A small autoregressive pixel model, trained from scratch.
Model: 13.5M parameters, 20-pixel images, arch transformer_decoder, width 320, layers 10, norm layernorm.
Data: trained on Sentinel-2 satellite tiles (TerraMesh), 6.8 epochs.
Rows from block 5 of a small autoregressive pixel model, named by matrix and row number. Rows with one number belong to one neuron. Each number is 500 + 25 x the weight over its row's rms, rounded and kept within 0 to 999. All counts start at 0. Numbers have three digits each.
After each neuron's rows are labels from the 100 images, of 14976, where the neuron reaches its largest size: "responds to" is what is common among them. Only what is clearly more common there than usual is listed. The data: Sentinel-2 satellite tiles (TerraMesh). In brackets: how many of the 100.
# gate: MLP gate (model.blocks.5.mlp.gate.weight, 960x320), inputs 0-159
# fc1: MLP up (model.blocks.5.mlp.fc1.weight, 960x320), inputs 0-159
# fc2: MLP down (model.blocks.5.mlp.fc2.weight, 320x960, transposed), outputs 0-159

gate.94:418500467500500500556500472468500500500500542500500582500616500551552445500500500500500500500500434500500500500500500500500500500500500500500434500500534527500500500500500500500500458442500500500500500500500500500500543500500500466526500500500454500538444500444500500500500500500500500500545554500500500458500500500500500500500500500500500500500500500500500546500500472500500500500500555500500500500500454500500500500553500500500539524500500500467561583500500433519500500500535500
fc1.94:452441500500500535550500460500500500500500500500500500500553457500500465550465500500500543444500423500500500500500500445500500500500500500500500500575500500500500500500500552500500500500500541540500571500500500500500543500500500500500500500500500500500500563500500500500500548500500500500500500500500500500500500500500500500471572500500500500500500407500500500500553431500500540427500500500500500452500500500500500500500500500500500454500500549468535500500500500500500500500454500
fc2.94:500500500500500500500500500532500447535500500500434500422430500500478500500500441500446477462500500500432500500500500500500462500500500500500500462500500500500545500500500453551472531500554500544500500500500500517474559531500500500452500500500500500500541500500463579500500500465500500500500500500500500500500532500500544545500500500500500500500500500527500453579500500500500467500500558500500453500500500500546452500500500500500476500500500500526500500476446585500500500500500500
responds to: crops (76); built area (63); main land cover: crops (50)

gate.734:457500500500532433536469500472500500500500462500500533500432500500500474500550514500527457500500500500526500500500521500564500500500500500500500477431464524500500500500500500541500541540514519459513431500500497500519500500500500500531523500500500500490500500500475530554500551515500470466550500488500482500500500500500500448500487456532500500543500500500557478536470500500539500500500466500500500500559500500474500528481500458500500431500500500500500500542500500559570500468500500
fc1.734:500459530465500529450500500500500500457500500500567480553500500500454500527481426500500500500500569500500499500500500487500500500500500500518500500548500500500500500500516471526534449475455533500500500500500500500500500500500500500500450500500500500500500453445553500459469500500509500482483500500500466500500471500476485611440528534500500500453528500532524522461500500500500500500500500444500500549500500500554500500500452500492522500500500500532500500500500533500500500543500500
fc2.734:535523464526468500518448534500500500500500468500500500500500533500500500500581526500500500500462500500540444470453500500531500451500500500500500500485500500500500500512557500491500556471500500500500561550486500500500500485500478500551500500575500500500500484500500500556534500500500500461512485500538444579532500500500500500500500435500500500532500500455500500516500471500523500500500500521500481500500500500500500500500500500481500535500500471534442500500500447531500536500500448
responds to: crops (83); built area (72); main land cover: crops (61)

gate.597:500461500500559550500500522500552560500500500500500500563500500500500500500500500500500527500564500527500513500500500537500500479500500500500463532528500489540526500500500500474500500444500538522436500469459500451487500500500500500500500500414401500500500500500500500467500500514500471508500500500500500500500457500475526565500500550500500500465500500500500483510500500500500465500500500458500500500500500500500500500500500500500500419457500500448500500445453536500500500500500500
fc1.597:500500533500500452500500500500550514500470582500583500458500500500500444500500500500500527467500460540500500500500500500532462500500500500474500500500471539500500500500500519500474500465500500500500500500468500500500500500500500528500515500500500500500500500500500500500500500500500500500500500500500500500500576500547540538500500500500560460500524500500567500500444500500462539500500500476500500437443500500500543500500451459461500500500500500500500500563500500500500500500500518
fc2.597:500500500500500552500500514500500500500500440500500540500523500500500442500457500500500469500500500548539500500500500500500500517500500500500500500500542411462500464545500448527500469500442500500500500527541500463500465500500500500537500500500500500500500500500483500500523500500500500500500500500500500500447500445500540463500538500534500500527500500500500500500500542500500489549433500526500500500500500500500500500500500500500500500500471500500512482500500500500500520500500500
responds to: bare ground (56)

gate.510:457500500565500472500523470417500487549521543500500500500500500544500500476469500521500500450500463500500500500447520500542500569460508459527500451500500500500465500500500533500500500479533500553459500500500494500500500500500551500500500444521500500440500500516500500500500500500500500482500500441500515448500491500480500500500551500500522500500500500500500500500500500500537459467500500500500460500554463500500500532549500500522500529547500541500500500500500500500500500453500538
fc1.510:442528500565500500500548500500548500541500500470500500500500500500500457500500500500500459500500500450554500500456459475500500561500558500500500451500500500500471500500500500500500500500467500500500500500465454500556517500500500500523500482500500500469500542500500500500500500500500500500569500500500500452517459500500500500500500500500542500535500500558500483500500519500500500500500457500500500500475448471500536500500461577538527533500500500500460500500500500500464467500500500
fc2.510:500500432447500500500549500500558500522500500459500471500500550517500500500500500500471500500561500500500500500500472500500500500500519500500432437500500451500457500500500500500464476500525500447470462500500500500532500500468500500527500425500500560500521500500500500500500500500461467500500500500500500474476500500454500500500448516500538455500500500500500500500466500500554500500500500500500500549500500500425500500458500565500500500500542500538500500546500478500477541522500500
responds to: water (92); main land cover: water (65)

gate.34:500500500500431500500500557500500500538500500500500466545500500500500500500436500500500500500500500500500470500500500500500500520553500500500500500426500500500500500500547500556560500500500500449500477500500527500500500500500500500500461551500528500500500500500541500500500500500500500500537500500500500500500500500500474500500500500500500500500500500456435461500500447500500500500500500500500500500537500500464433462500500500500500500500500500500500500500500500500453500423500500
fc1.34:500500500500500580500500547500500500500500500500500453500540450500500500500500500500500429500500462500500500500500500500500555500555500500500465500500500500500500500500500545432500500537500558500500500500551500500500500448500500500500500500500500500500500471470500561500500500500500500500500500500500500500500449500544527500500500500500500500500500500429500562500500500464500500500500500500500580500500500500420500500500500557500500500500500500500500500500500500467458500500500500
fc2.34:463500463500500547500500500500500500500500500453500500500500500500500500500500554500536500500461500500547460451500579500500500500511500500536500500500500500500500500500547500500500500432500447500442429500500500470500500500500500539500482500500500500453500500500500500558500500500500500500500500547500500500500500500500500500434500533500466500500440500500547500500500500500500455500500500500482474500443500548500500500500593456500500500500433500470500500500500500500500500500500500
responds to: bare ground (57)

gate.72:500500500500500500500603419500626500500500500500500500500500500500500500500500500500500500500500500500500430500500500500500500500500500500500500500500500500500500500500500500500500500572500500500578500411500500664500500500500500500500500500500500500500500500500589500500500500422500500500500500500500500500500500500500500500500500500393500500500500500575500500500500500500500500500500500500500381500500500500500500500585592500500500500500500500500500500500500500500500427500500500
fc1.72:500500500500500500500421500500500500500500500500500500500500500500500500565500500500433500500500500500500500500564500500500500500500500358500500500500562500500500500500500500500500584500500500500424500500500500500420500500500500500500500500500500500500500500421500500500500500500429500500500500500500500500429500435500500500500500500500500500500500500423417596500500500500500500500500500500500500500500500500500500500500500500500500500500500500500500500500500500500500500500568436
fc2.72:500500500500500500500500500500500500500571500500436500500500571500500500500500429500500500500500500500500500500581500500561500500433500500500500500500500500500500500500500500500500500500500500500500500443500500607500500500500500500500500500500565500500500500500500446500500500442500500500500500500500500500500500500554443500500500500500500500500500500500500500447500500500500500500500500500500500500561500500500500500500500500430500500500500500500500500500500500500500500500553413
responds to: water (66); main land cover: water (58)

gate.244:500500500456500500500500500522487545500540500500500500465443500462500588500447500546530500500500500500500500500500512564534467500496500462564500500500500500551550500500500500535500500500480500500471500500444442500472500500500535500500500527500500456465500538500552500500500500472500500500500470500500540500517531500500500500500454500500556449524500500500500500542500500500500500500500500500500564500537500455534515500500500431500452500500500500449556500500500500500500555532500500
fc1.244:500500500500500532500500500500500500500459500457500500522523500500534500500500538500500500479500500456500455500500500558500500500538465500448500448500500435473500500500410500563500500462500500500500500500500500500500543500458500500500500500500513500550500500481389500500500500500500452569500500500500439500500500500500547500500527477500500500457500569500500500462500500500500500500500500500500500577500540563454567500500500500500500453500500500500500473500500500500500500500500550
fc2.244:500500500500500528500542460459500500500500500500500500436500455500500421537448500500500500500500500461500500500463500500500500500500500545476546500500500500500500475500500500500542500500500500474500500526590519463500500439500500479500551500500500500500500500500455500500500500500500500500500500500500500500500500458526500500500500500500500476482500500500463474444500500500500500529535500500500500527469500500446430500565500500500500532500533500500500500500500540500500467500489523
responds to: water (70); main land cover: water (42)

gate.56:500500500413500500500500500500500595500500500500500500500500500500500500500500500500500500500500500500500500500500500500500500500500500500500500500500500500500500500500500500500500500500500500500500500500500500500500500500500500500500500500500500500500500500500500500500500500500412500593500500500500500500500500500500500500500500591581500500500500595416500500500500500500612500500500500500500500500500500500500500500500500500500500500500500500500500500500500500500500500500500500
fc1.56:500500500500500500500500500500500500500500500500393500500500500500500500500500500500500500500500500500500500500500500500500500500631500500500500500500500500500500500500500500500500500500500500500500500500500500500500500500500500500500500500500605500500500500500500500500500500500500500500500500500500500500500500500500500500500500500500384500500500500500500500500500500500500500500500500500500500377500500500500500394500500500500500500500500390500500500500500500500500500500500500
fc2.56:500500500500500500500500500500500500500390500500500500500500500500500500500500500500500500500500500500500500500589627500500500500500500500500500500500500412500500500500500500500500500500500500500500500389500500500500500500500500500500365500500500500500500500500500500500500500500500500500500500500500500500500500500500500385605500500500500500500500500500407500500500500500409500500500500500500500500500500500500500500500591500500500500500500500500500500500500500500500500500500500
responds to: bare ground (50); main land cover: crops (46)

gate.28:530500500500555500544500551500500438460500500459500500500500460525526500500500500451451500500471526500458500529500500457500481544488550513516500500500500500508500500431500500500523516508500472473500500500511533515527500500500500500500500500500500443500572500500539500500493542482500500500562500500500500500469500500500493500540500500525500500500500500500500540515454525500500500546463500500532500449457462524518458500456536449500467473500500500500500500500531442481500500528500471
fc1.28:520500506462500469455549500465500471460554500500500484536559500500500480531500500500452500522538500463488500482500471500547517500476500500465530500500500500500522500519500554500500460512528500480500500513500500500500500500500480500473500472500500552464482500523529500500468515500466475500500500534513581500500591500500528476490500500484500543500500500500500523500500500505500534500491510500500452500500483524464500528500535513500529500493542530457487500500500500435500549533522500
fc2.28:438466500500479500558455466500500500547500500500500500500460500475500500500543500500525500480500466512500500500500510445500479500500457462527500500500446554500473500490476477500500534461500500500500500500519500522473500500500525500486500540500500500500500500473455500500525492500523500500500500500448458500485477500500500528500513536500467474472500500500500500500500500500500500500500500532524540500440545481500500500500452500500481550500482500536500500563490500541564500500500500
responds to: snow or ice (58); main land cover: snow or ice (50)

gate.105:500500484500474500473500500500500500500463500500500500487500500472500525500463500500460556500500500500500500500500500539526500500500500500500500516500500500500500500500500497480500454500500533500500500503545500500500513500433500530500500500500514483500573500473500514500529469520500500464500500500500500500541514472500491479543452541432532436500500468477500547500560594500500500463543485500500500484527500579448500500500500435478547459500500500572522477500500558526500500500500465
fc1.105:500468500500500442500500500500500500500444500444500500500458500500500500466500540500500500488500493500500472500500500500500500500500500500541517500518456452500465449500500500500526500500519455448500500500500500500500472533561539500500500500528537500540463537500548500500500500453500500483500500525500500475500500500500500500500500500500500542500500500429500500467500432466517519500500482439500511500500500456500500552444500500458500560500500539500500500500500500456470500500500500
fc2.105:500500500547469554500468500500500500500444448450500500500537500500463500500568500500500500500500500500500500500463500421500467500474575500435500538527500500500500559500500549500500500500424500543500500443480500500500500500500500495477500500500500500500500500500500500463500500500500500500460539500500500468500500500569500479500545476500500500500500500500500541500529500500500458500500478500500445500500538500522500552528500541500468517500500500500477462500500530500411462536406500
responds to: clouds (45)

gate.722:500500446500574500500500500528500500500556500479500500500500531500479500500462500500532500500500500500500500509441477538500500451500500490470500539554513500500500500471562564457500500500424453500562451468500453461539500500493500500452500540500441449500500500553538500500500530500500500534524500520524500500500500500558500525500500500463500538515500521500478469485500500468532534500529500565500500500530488500500500500500500500434500500500532500532500500539500500500500467500500462
fc1.722:500470548526525500500500461453546500500500513500539500500500500500461500462500500500500500500500500444500500500500473500479500438500440569500500476483451500500500531500465500454532500500533500542573500500500500567495500500500500500500434500500500519500500500500500500462500500500500571500500500500500500500578455524500500500500439527500500500500500500500500500500500500478500500500470500500500528572500500500500500500500511500522500529500500481500460500500462500436560500500520500
fc2.722:448500500547500500500500500500500462500500500500500500507500500500500500500500500500500548500500500505500500441500500500543500500500560500500500500500500459500500500500500500500500500500447500500500500529471500488500500500500473500500500500500458500547500500539435535533422500492500500454500464500500500500538547500500457565500500500500500500500500500500490500545473424500500500500500500500500579500500500500523526500500500500535463500574500500500500500500500500500500434515500531
responds to: water (68); main land cover: water (38); clouds (34)

gate.332:500500500500500500500500456500500466466457500500520479456500500500500500470518490566525500500500500500500500500500543500500456500500500528549500505429500500500483529500500527524500500500453537547500450500500486533500500528500500500450500500557500500500517500500500500500500500500500500500525500500500500430500500536500500500500500470500500500500528500529500500526500500535456484500500466500500500551500500485500547500455500500516500500518444545500500500500500522523526451500500500
fc1.332:500442500505500460500536500500500470531500500500473500500500457500540471552500536469500491500500533500524500533456500460500500514500500520476500528500500461459500500500500449463500462500500557479520510462517500500500475500500537500462484500556458500500500500470440500500500518500575500497500500454500465500500522500472500500537452535500500471500500476500500500479492548500500500500541500427554500500500455497500500500500500500500500438534500533536474490500500530500500500442526490
fc2.332:462500500500545500527475514514468500500474543500500460526500500435466500500500572500500500500500531500474549500500500526500510500476446500500500500521500544551500500500500500500500526466500500528500552594500500475500500500500500500500500544500464500500473500500500500500500500472449500500557539500500500464569500500500500500500454500527500469500557500500448478500500419553560500500521449500446514500443500500480500546500500500500500500488449500500530469500528500500578500500500500
responds to: snow or ice (57); main land cover: snow or ice (51)

gate.679:439500500435500500500500500500500500500500500500545500500500500500583500500500500500500500500500500500500500440500500500500500500500500500500500500500500500500500500500500500500500500461500500500500500540437500500565500500500500500500500533418500438500547580500534500500500500500500500500436500500500500500500500500500500500429500500500500500500419500500500500500500460540547500500500449594500468500500500500500500414500500500500500500563500552500585500535546500410574500500500500
fc1.679:500500500500527500500500500556500544500500500500500500500500500500500500500500500500500500500500406500500500500500500455500500500500500500500500500500584500500500500500500500500500500500500550580500500500500500500500500500500500500500543500500500500500500500472500500500500500500500435500500500444500500500500427500500561500500500500500500500500500500446574500500500445500500500500441450500500500500500500500500500500500500500500500500500500500500500500500500500439500500448500500
fc2.679:500500500500500500500500534500500500500500500500500500500500532500500500500500500500500500500500500500500500500500448500500536500500500500500500500537460500500442500500500500500500500500500571500500500500500526527500500500500500500500500500500525470500500500500500500500500500500500500437558500436566500500500543569500532500466500500500482500534500550500500500500500500500500500448550500500451500500500500500500500591500500406500500500500500500500533500500500500431552500500500500
responds to: crops (73); built area (66); main land cover: crops (43)

gate.295:500500500500500500500642500500500500500500500500620500500500500500500500383500500500500500500500500500500500500500500500500500500500500500500500500500500500500500500500500500500500341500500500643500500500500500500500500500500500500500500500500500500500500500500500500500500500500500500500500500500500500500500500500500500500500500500500500500500500500500500500500500500500500500500500500500500500500500500500500500500500500500500500500500500500500500500500500500500500500500500500
fc1.295:500500500500500500500500500500500500500500500500321500500500500500500500500500500500500500500500500500500500500500500500500500500500500500500500500500500500500500500500500371500500500500500500500500500500500500500500500500500500500500500500500500500500500500500500500500500500500500500500500500500500500500500500500500500500500500500645500500500500500500326500500500500500500500500500500500500500500500500500500500500500500500500500500500500500500500500500500500500500500500500500
fc2.295:389500500500500500500500500500500500500500500500500500500500634500500500500500500500500500500500500500500500500500500500500500500500500500500500500500500500388500500500500500500500500500500500500500500500500500500500500500500500500500500500500500500500500500500500500500500500500500500500500500500500500500500500500500500613500500500500500500500500500500500500500500500500500500500500500500500500500500500500500500500500500500500500500500500500500500500500500500500500500392500500
responds to: clouds (55)

gate.613:500463500500557500500500500500500500500500500500500500500500446500500555403500500500500500452548500500500500500500500500500500500500500474539447500500500500444500475500500500500500427500592500566545500500587500500559500500500500500500500500461500500500500547500500500500500500500500500500500500500500500500500500500500500500500500500500437500472500456452500500500500500579560447500500500500456500500500500500500579500500500500500500500500500525500500500500539500500464452448500500
fc1.613:550500465456500500500500452500500500500500500500500500500500484500500500500500451500500500500500500500500452500500500500500500500500500500500500578500541500500500500500500500423500500500500462500500500500500500500500444500460440558571500500500500500442500435500500500500500464500462461531500500500500500500500500430548559500444500457500466548462500500434541466500500500500500500500533500500500500441500500500541444500500500500500524533548500500500500500500500500500500396500473500
fc2.613:426457500500500519500538500500500549500500500500559430500500500463500500500500452500500500500500558500500500500545500528500436500500434453543500500537500500525500500500500514500500479451481500500500458500443500500500500540471500500500500444487500500500500500500500500500500500500500500500500535520467500500500500542500500500500500500500537500500545456500550458500500549500443500557500464500500500548450500500500443500500500459500500500500500500500500524458500500500460534536445500
responds to: crops (68); built area (62); main land cover: crops (53)

gate.756:500500500516542500508500516529500562500500500482500473500500500500500500475548500459500475500544500500500485449500500458500500500500466500464500456468556532500500500500500500445500500500512428500500471500532500500500500500534500500500500500500500500500537483500500584475516437500500472500500476500500500559533500500535500568500500500464500475500518500500414500500500500500485463518500500575500500500500500500500500500500522500500500500447500500526500511500500500500500500542500517
fc1.756:500500541500528456448522500500500500500500500500552500500475500542500500500435500500500526459500500538500500500460500500500500500500500500439545547500500500500500500500500530464527500500453500500500500500440500500500500500483436500455500500500500500500500460500500531500500500549554500434500500469500500500557500482481529500500565500520500458539500500500500500500500500450555500558500455532500447468500436500500500536500500500500500500500500500500500500518500500500500479462500500
fc2.756:500500500500500500500500500469500500450469469500500500500500571500500523467500500500537448500500500465500500500500500500450500531500461438553500500500500500519472461500551494500500515500530500566500500507568500500500500447543549500542544500500500500500500513500528517538500500500453469530464500500500500500500500500537479500500500455500532529500500500457526500500462487500500500500532500500500543531500553537500500500500500500451500554527500529500500544550500479538500484500500500
responds to: bare ground (58); main land cover: bare ground (29)

gate.281:500500500481500500500500520444500500578549500500500500462500500500446538537500500500500500460500500500500537500500500500500469500500500500500450582548500500500500500500532500500500500438500500500530500500500500500500506529500500500500500500500500500500500500500500536566447500500500500500468500500500500465500500500500500500523500500500500500500500500485500534529500500500500500409500500500460500500500500500500500500528500500500458500516465500500500500500530421500442500500463500
fc1.281:454500500500500500500500500448500525542542500500469500527500528500469547500457511500529500500458431500500500526500500500500500472500560500500551500537500500500460500447500500441500439500500471500596500500462500522500449541500500500500542500500477500500529500500500500500460500524479500500500500552439500500500500432500500500577500500500462500500538500500546500500500458500458500452500500500530500500500500500500500500500500500500502454445500500474500500500488427519500500500500500
fc2.281:500500534500542536500500500500473500500500500500500500500500550527500557500530500500500500500500500478449493467500500500500500476500500464500500500500500500561488500500500500464430530500500500500500500500500500500500500500534500500500500500436500524500537523500466500500565500483525500500500543468500500500500500500500500500500500461500500500474557500450500500528516500500500500500500538549500519403500523500500500500500500535488401500500500446437500500425470500500450500500500500
responds to: crops (89); main land cover: crops (75); built area (71)

gate.380:500500500512567500500457552500572500500535541579500500548500500454500539500433500463500500500500500500463541538500500500524442500429500500474565526500500454500500500500492465500500500500500500500425451500500500458500500500500500500549533500500500500500500565481500500500500500526500448500439500500500500500500560500500458500500500500500500500500500449500500500500500474500500500524500500500500485455465500500551500450500500500500500500500500500500454500500500500500500566500534535
fc1.380:500500500541434500500500500500500500473500457500500500500500500500451441500540500500473486500500576500550500500500469500500500500500500500500500428500500500500476500500500500500500562500558500500561500500500478500500500500500500500471500533500500500500536473536458500440500519527521528470500500500533500500500449500500500443500500500500552500500500432456500500500540477526500500531500458500538500534500500500500500463472453500532556500459500500500500559500500500446534463535542500
fc2.380:500466500500550500536500500500579500465500500500500500500500536500500500500500500500500481500500500500462500523517559500500500500471500500500480584550500500540500500500500485543500500539549500533500500500500500548500468526500500534537500500500481520500500500460500433500454500500500449500446500429500500500500500500500500529500500500534500500456500565500500500500500500551500467500500500500465500500500500500463500474500500500500460500563527500455500500500500500500500520500474500
responds to: crops (67); built area (66); main land cover: crops (43)

gate.540:500500500500500470500500500479500500500500500478500417459500500500500500551500500500536500428500526500446500500500500500500500500572500409500538500500500500500470553555433500500500500551500500531500500549500500500500478500460445500500500500500500500500523500566500463500500500436500500500514500500500500500500500500500500471500500574500500500500465500500500500500500500500500500447500500500522476500500517500458500500500500474500500500437471500437545450500500500480500500500573464
fc1.540:500500500500500469500500553558500460457425479500500470543500500500455500500500500500500500500500500500573550430444500500500500500500500464534500500500527500462500500553550500500479500500534500500531500500469562500544500500474519548500500500517500465500552500500500500500500500500500500539500500500500500562500500500500500500500500500486500500500500500500533500500500500445500567500500500500541500500500500500500529552500500477500500468500500500500577500500500500500500500500500500
fc2.540:500500500500442500564500500521534500481500500500465500500532429452500546500500500500500500500500500500500500561574548500500555500500528481500500500500447500545555500500500500500500500500523500500500500500583500500500500500500500500528521500500500500500500500500500500539500500500447452500500500500500500500500500500500500500500500500467461500500500500494500500500500450500500455521500500443418500500500500548482500544454500500500500500500500500500500500500507500500500500472500500
responds to: snow or ice (85); main land cover: snow or ice (83)

gate.230:522517525512525500441500500474480500500500500500468492485500523541513472500500500456500500500537500479500470523466500500562500500518500567465500500500480472500511474500500500500450500500547500527500500460500451500491448500426525500500500500562500500483522482543522500460578526500500511500471561500543500546500500500560500535549500500500500507466466478500430500500500500500500514500500500500500465473455500560496453500470500456500500500516500535500471531500500500500500476500500464
fc1.230:500500469500482500514500561472500500500536500432500500500500500500465547500500500523500480500490464500500500500520500500500500476534442500500500444500500500500500597500500552484523500500471500500500500500500585471500500500519500500500500500500500500500500500455459500500500500555500500500500437539496500523556500540429528459500500510500500563500500463500500500500452457500500500524500500500500500500517500456500500533500556500439500468500500500500545500541518500441526522500500500
fc2.230:500483500500500526500500500500474523500521500500523448500500500500462500500558500500478500500537438500475444525531500500500500500544500484486500500500500500500538472500500500500500448500463500500500500462458500525468500454500479520500500500503500500500500500500500500500500500470500522500500500500537500475500520444500500441591500500520500500500500500585455500500421500500500500500500500473500500500500500513500500463500538500563500500475500500500469500500500500500547500500500500
responds to: water (69); main land cover: water (35)

gate.370:500500500500707500500500500500500500500500500500500500500500500500500500500500728500500500500500500303500500500500500500500500500500500500500500500500500500500500500500500500500500500500500500500500500500500500500500500500500500500500500500500500500500500500500500500500500500500500500500500500500500500500500500500500500500500500500500500500500500500500500500500500500500500500500500500500500500500500500500500500500500500500500500500500500500500500500500500500500500500500500500
fc1.370:500500500500500500500500500500500500500500500500500500500500500500500500500500500500500500500500500500500500500500500500500500500500500500500500500500500500500500500500500500500500500500500500500500500500500500500500500500500500500500500500500500500500500500500500500500500500500500500500500500500500500500500500500500262500500500500500500500500500500500500500500500500500500500500500500500500500500500500500500500500500500500500500500500500500500500500500500500500500500500736500
fc2.370:500500500500500500500500500500500500500500500342500500500500500500500500500500500500500500500500500500500500500500500500500500500500500500500500500500500500500500500500500500500500500500500500500500500500500500500500500500500500500500500500705500500500500500500500500500500500500500500500500500500500500500500500500500500500500500500500500500500500500500500500500500500500500500500500500500500500500500500500500500660500500500500500500500500500500500500500500500500500500500500500
responds to: crops (80); built area (79); main land cover: crops (54)

gate.144:500476500500500432500517500500500480500500500500500500500500500500500500558449500500500500500500500500545533525500500500500500500500500532500500500500500500469509500454500500500524500594500525516537452500538500500500500500500520500450530500486500500432535478463500500500500500500520500543546500458500439500500500500412500500500541500500500500500543500469500500500500487500500500500500479477500543500500500534500450500500560500500467500500486500448500449513500500500544500500500500
fc1.144:500479481500553500500500500500500549564431500500538500500500500500500500500500500500500500500500500500466500539500500405500482500538500500500500500500532541500500500454500500500500466557500500500500500420500500500500500500500505500500500500500453469500500463500500500433451500500500500500500500500500500470500500500424549449457500548500500500500500500500482500547536500500500443437500500440500568538500500500567500500500526500500436500520534500500500500500500500531500500500421500
fc2.144:500500500500549500431500500500500500532500500500500500466500500500500500500500500500439500500500500500500500500500466500474534500437443460500500500456536524500500500524500500500500537500500500500500500549500500500527500500500441500500500577500500500500500500500500500449537454500500500500500500500500461466500500524500500500500500425500500500500500500561521500500500537500500500544500500500500480500470500450500468500500500500478500500525585500500445542466520536500500500500500500
responds to: bare ground (55)

gate.264:500500500544433576500500500500500460547500439500500500474440500500553396424500500500500455480432500500500500474472500614500500589440565500500500500500500537500500500500500543500500500548455500500500528500500500500500500500500500472500500500500500500500542436500500500500527602500500500500558500470500500500500500500500500500500500500500500500551574500500500500500500500500528500462500500467500487500459500500500500500500421500452500500500500500500500500500500518483500500500500472
fc1.264:442475500470500500500500500500500516500500500500596500543500544543392433426500500437500530500500500500500500500500500500500500500500525500500459500500452500500500446500500529457500500500455478500500500500500500500530500500451533500481500500500500500500500500500500500534500500500500500500500500500500559500462500457500500500500500500500500541481479500500500500462500500500500500549500500536500500500500463500500454500538492535500500500500569500500500468564500528500515543500519500
fc2.264:607500500500500500500500500500500422500500454475500500500457477500500500500500558500443500519500500500500500500542500500500500503558500528454500528500500500465500500532500500486500526500500522500440500470573500500500500500500456500532500500500500500500500552459556471500500500500500536500500500500500500500500500500500500500500578500500500500500500500500500500500500500500523500439483500500500500500531537470500500500475500500549500500500500566500500500500500500500500543447500500
responds to: snow or ice (48)

gate.80:536500500528500561455539500500489472500475500500500494441500483500500519500500500551463500500548483500500500528500525500579500500455500494555500530500468516500500500449500500500500500500500553500500500577500500466500500500500500546500500500475532500468500500545500405489471558500500500520500500454500500500500500500432500500500531500500500500500500500500547500500500431522500455526538500500500471500500553500500500500500500537500475500474500500527500522500500547475460500500479477
fc1.80:448560500500500500500500485500500500500454448500500500500500464500500500500500500500500524500525500500500500500522500472500521500500500459483500500500500500500500500537500500577500531500500500480500500500459500484507500500500500500465500500500500500498500441528412500500506500556500524521500505500500500500500448500500528500500500500527500500468500500482559476549500500476471451533500450513500547465553500500449500500500466480500500404500572500500500536476475454500500500449527552
fc2.80:547500500500445524461500469525500479500468544494500500517500500500500500475500500500500500530480452500500500500458473494560533480436500500500500522500490444500500538500540500525500500500515500454500500500560500534500500500500500500500520549454500500557500500500513500484500500534500500555500500500442500500500500471533500500500480500500500500500484531500500500500500553500500500531529500524489451500500419487486484500467500475508500512453500500500500500580500500458467500452517464
responds to: water (68); main land cover: water (42)

gate.92:500500500537433500534462500500500500485500500500471500500500500526500500460500500500500535500500452500500539500500500500500500500500500500500500500500500500529500536500468500519500500475462500464500500472500500500500522438500500500500500482500472483500500539500500532500500480500500457500500500500437500500500500471500500500500458500500500500500545544521500500500500500500500500500440500500560500456500500500500500500454500500500500500500500500500500500556500500500500453460571450
fc1.92:500500572500500500500500500500500500500500500500500500500552527449500500500500500500500500443558563500470500450500552500500500500500500500465500500500442500500500449500500550500500500519520524500462560500446572500476500500500552500458457549546500500500500500500482500500500558436500500556500500565500500500500486459549500500500500500500453500500500433500500561500500500488450531500500500457500500500500500500531500500500500500525500500500500563500500500451500500500500500500538500
fc2.92:500500449500500500471475500500500500500500500500500500448500500450500500500500500500500460500500556464500545500555500500500500490500543500500469500500500500481500500500500500450560500500500500500500500446441500500500500547500500500552593500500500500546500500500500450500448500500500500500500500500500500500500500500500500455500500500500500500500515500463500500500500500500500500506500500563434500500500500459554500551545500500500500500470500500500425500500580500500500435500531500
responds to: snow or ice (48); flooded vegetation (33)

gate.432:500500500500500500500500500500500500318500500500500500500500500500500500500500500500500500500500500652500500500500500500500500500500500500500500500500500500500500500500500500500500500500500500500500500500500500500500500500500500500500500500500500500500500500500500500500500500500500500500500500500500500500500673500500500500500500500500364500383500500500500500500500500500500500500500500500500500500500500500500500500500500500500500500500500500500500500500500500500500500500500500
fc1.432:500500500500500500500667500500500500337500500500500500500500500500500500500500500500500500500500500500500500500500500500500500500500500500500500500500500500500500500500500500500500500500500500500500500500500500500500500500500500500500500500500500500500500500500500500500500500500500500500500500500500500500500500500500500500500500500500500500500500500500500500500500500500500500500500500500500500500500500500500500500500500500500500500500500500500500500500500500500500500500500500
fc2.432:500500500500500500500500616500500500500500500500500500500500500500500500500500500500500500500500500500500500500500500500500500500409500500500500500500500500500500500500500500594500500500500500500500500500500500500500500500500500500500500500500500500500500500500500500500500500500500500500500500500500500500500500500500500500500500412414500500500500367500500500500500500500500500500500500500500500500500599500596500500649500500500500500500500500500500500500500500500500500500500500
responds to: bare ground (71); main land cover: bare ground (55)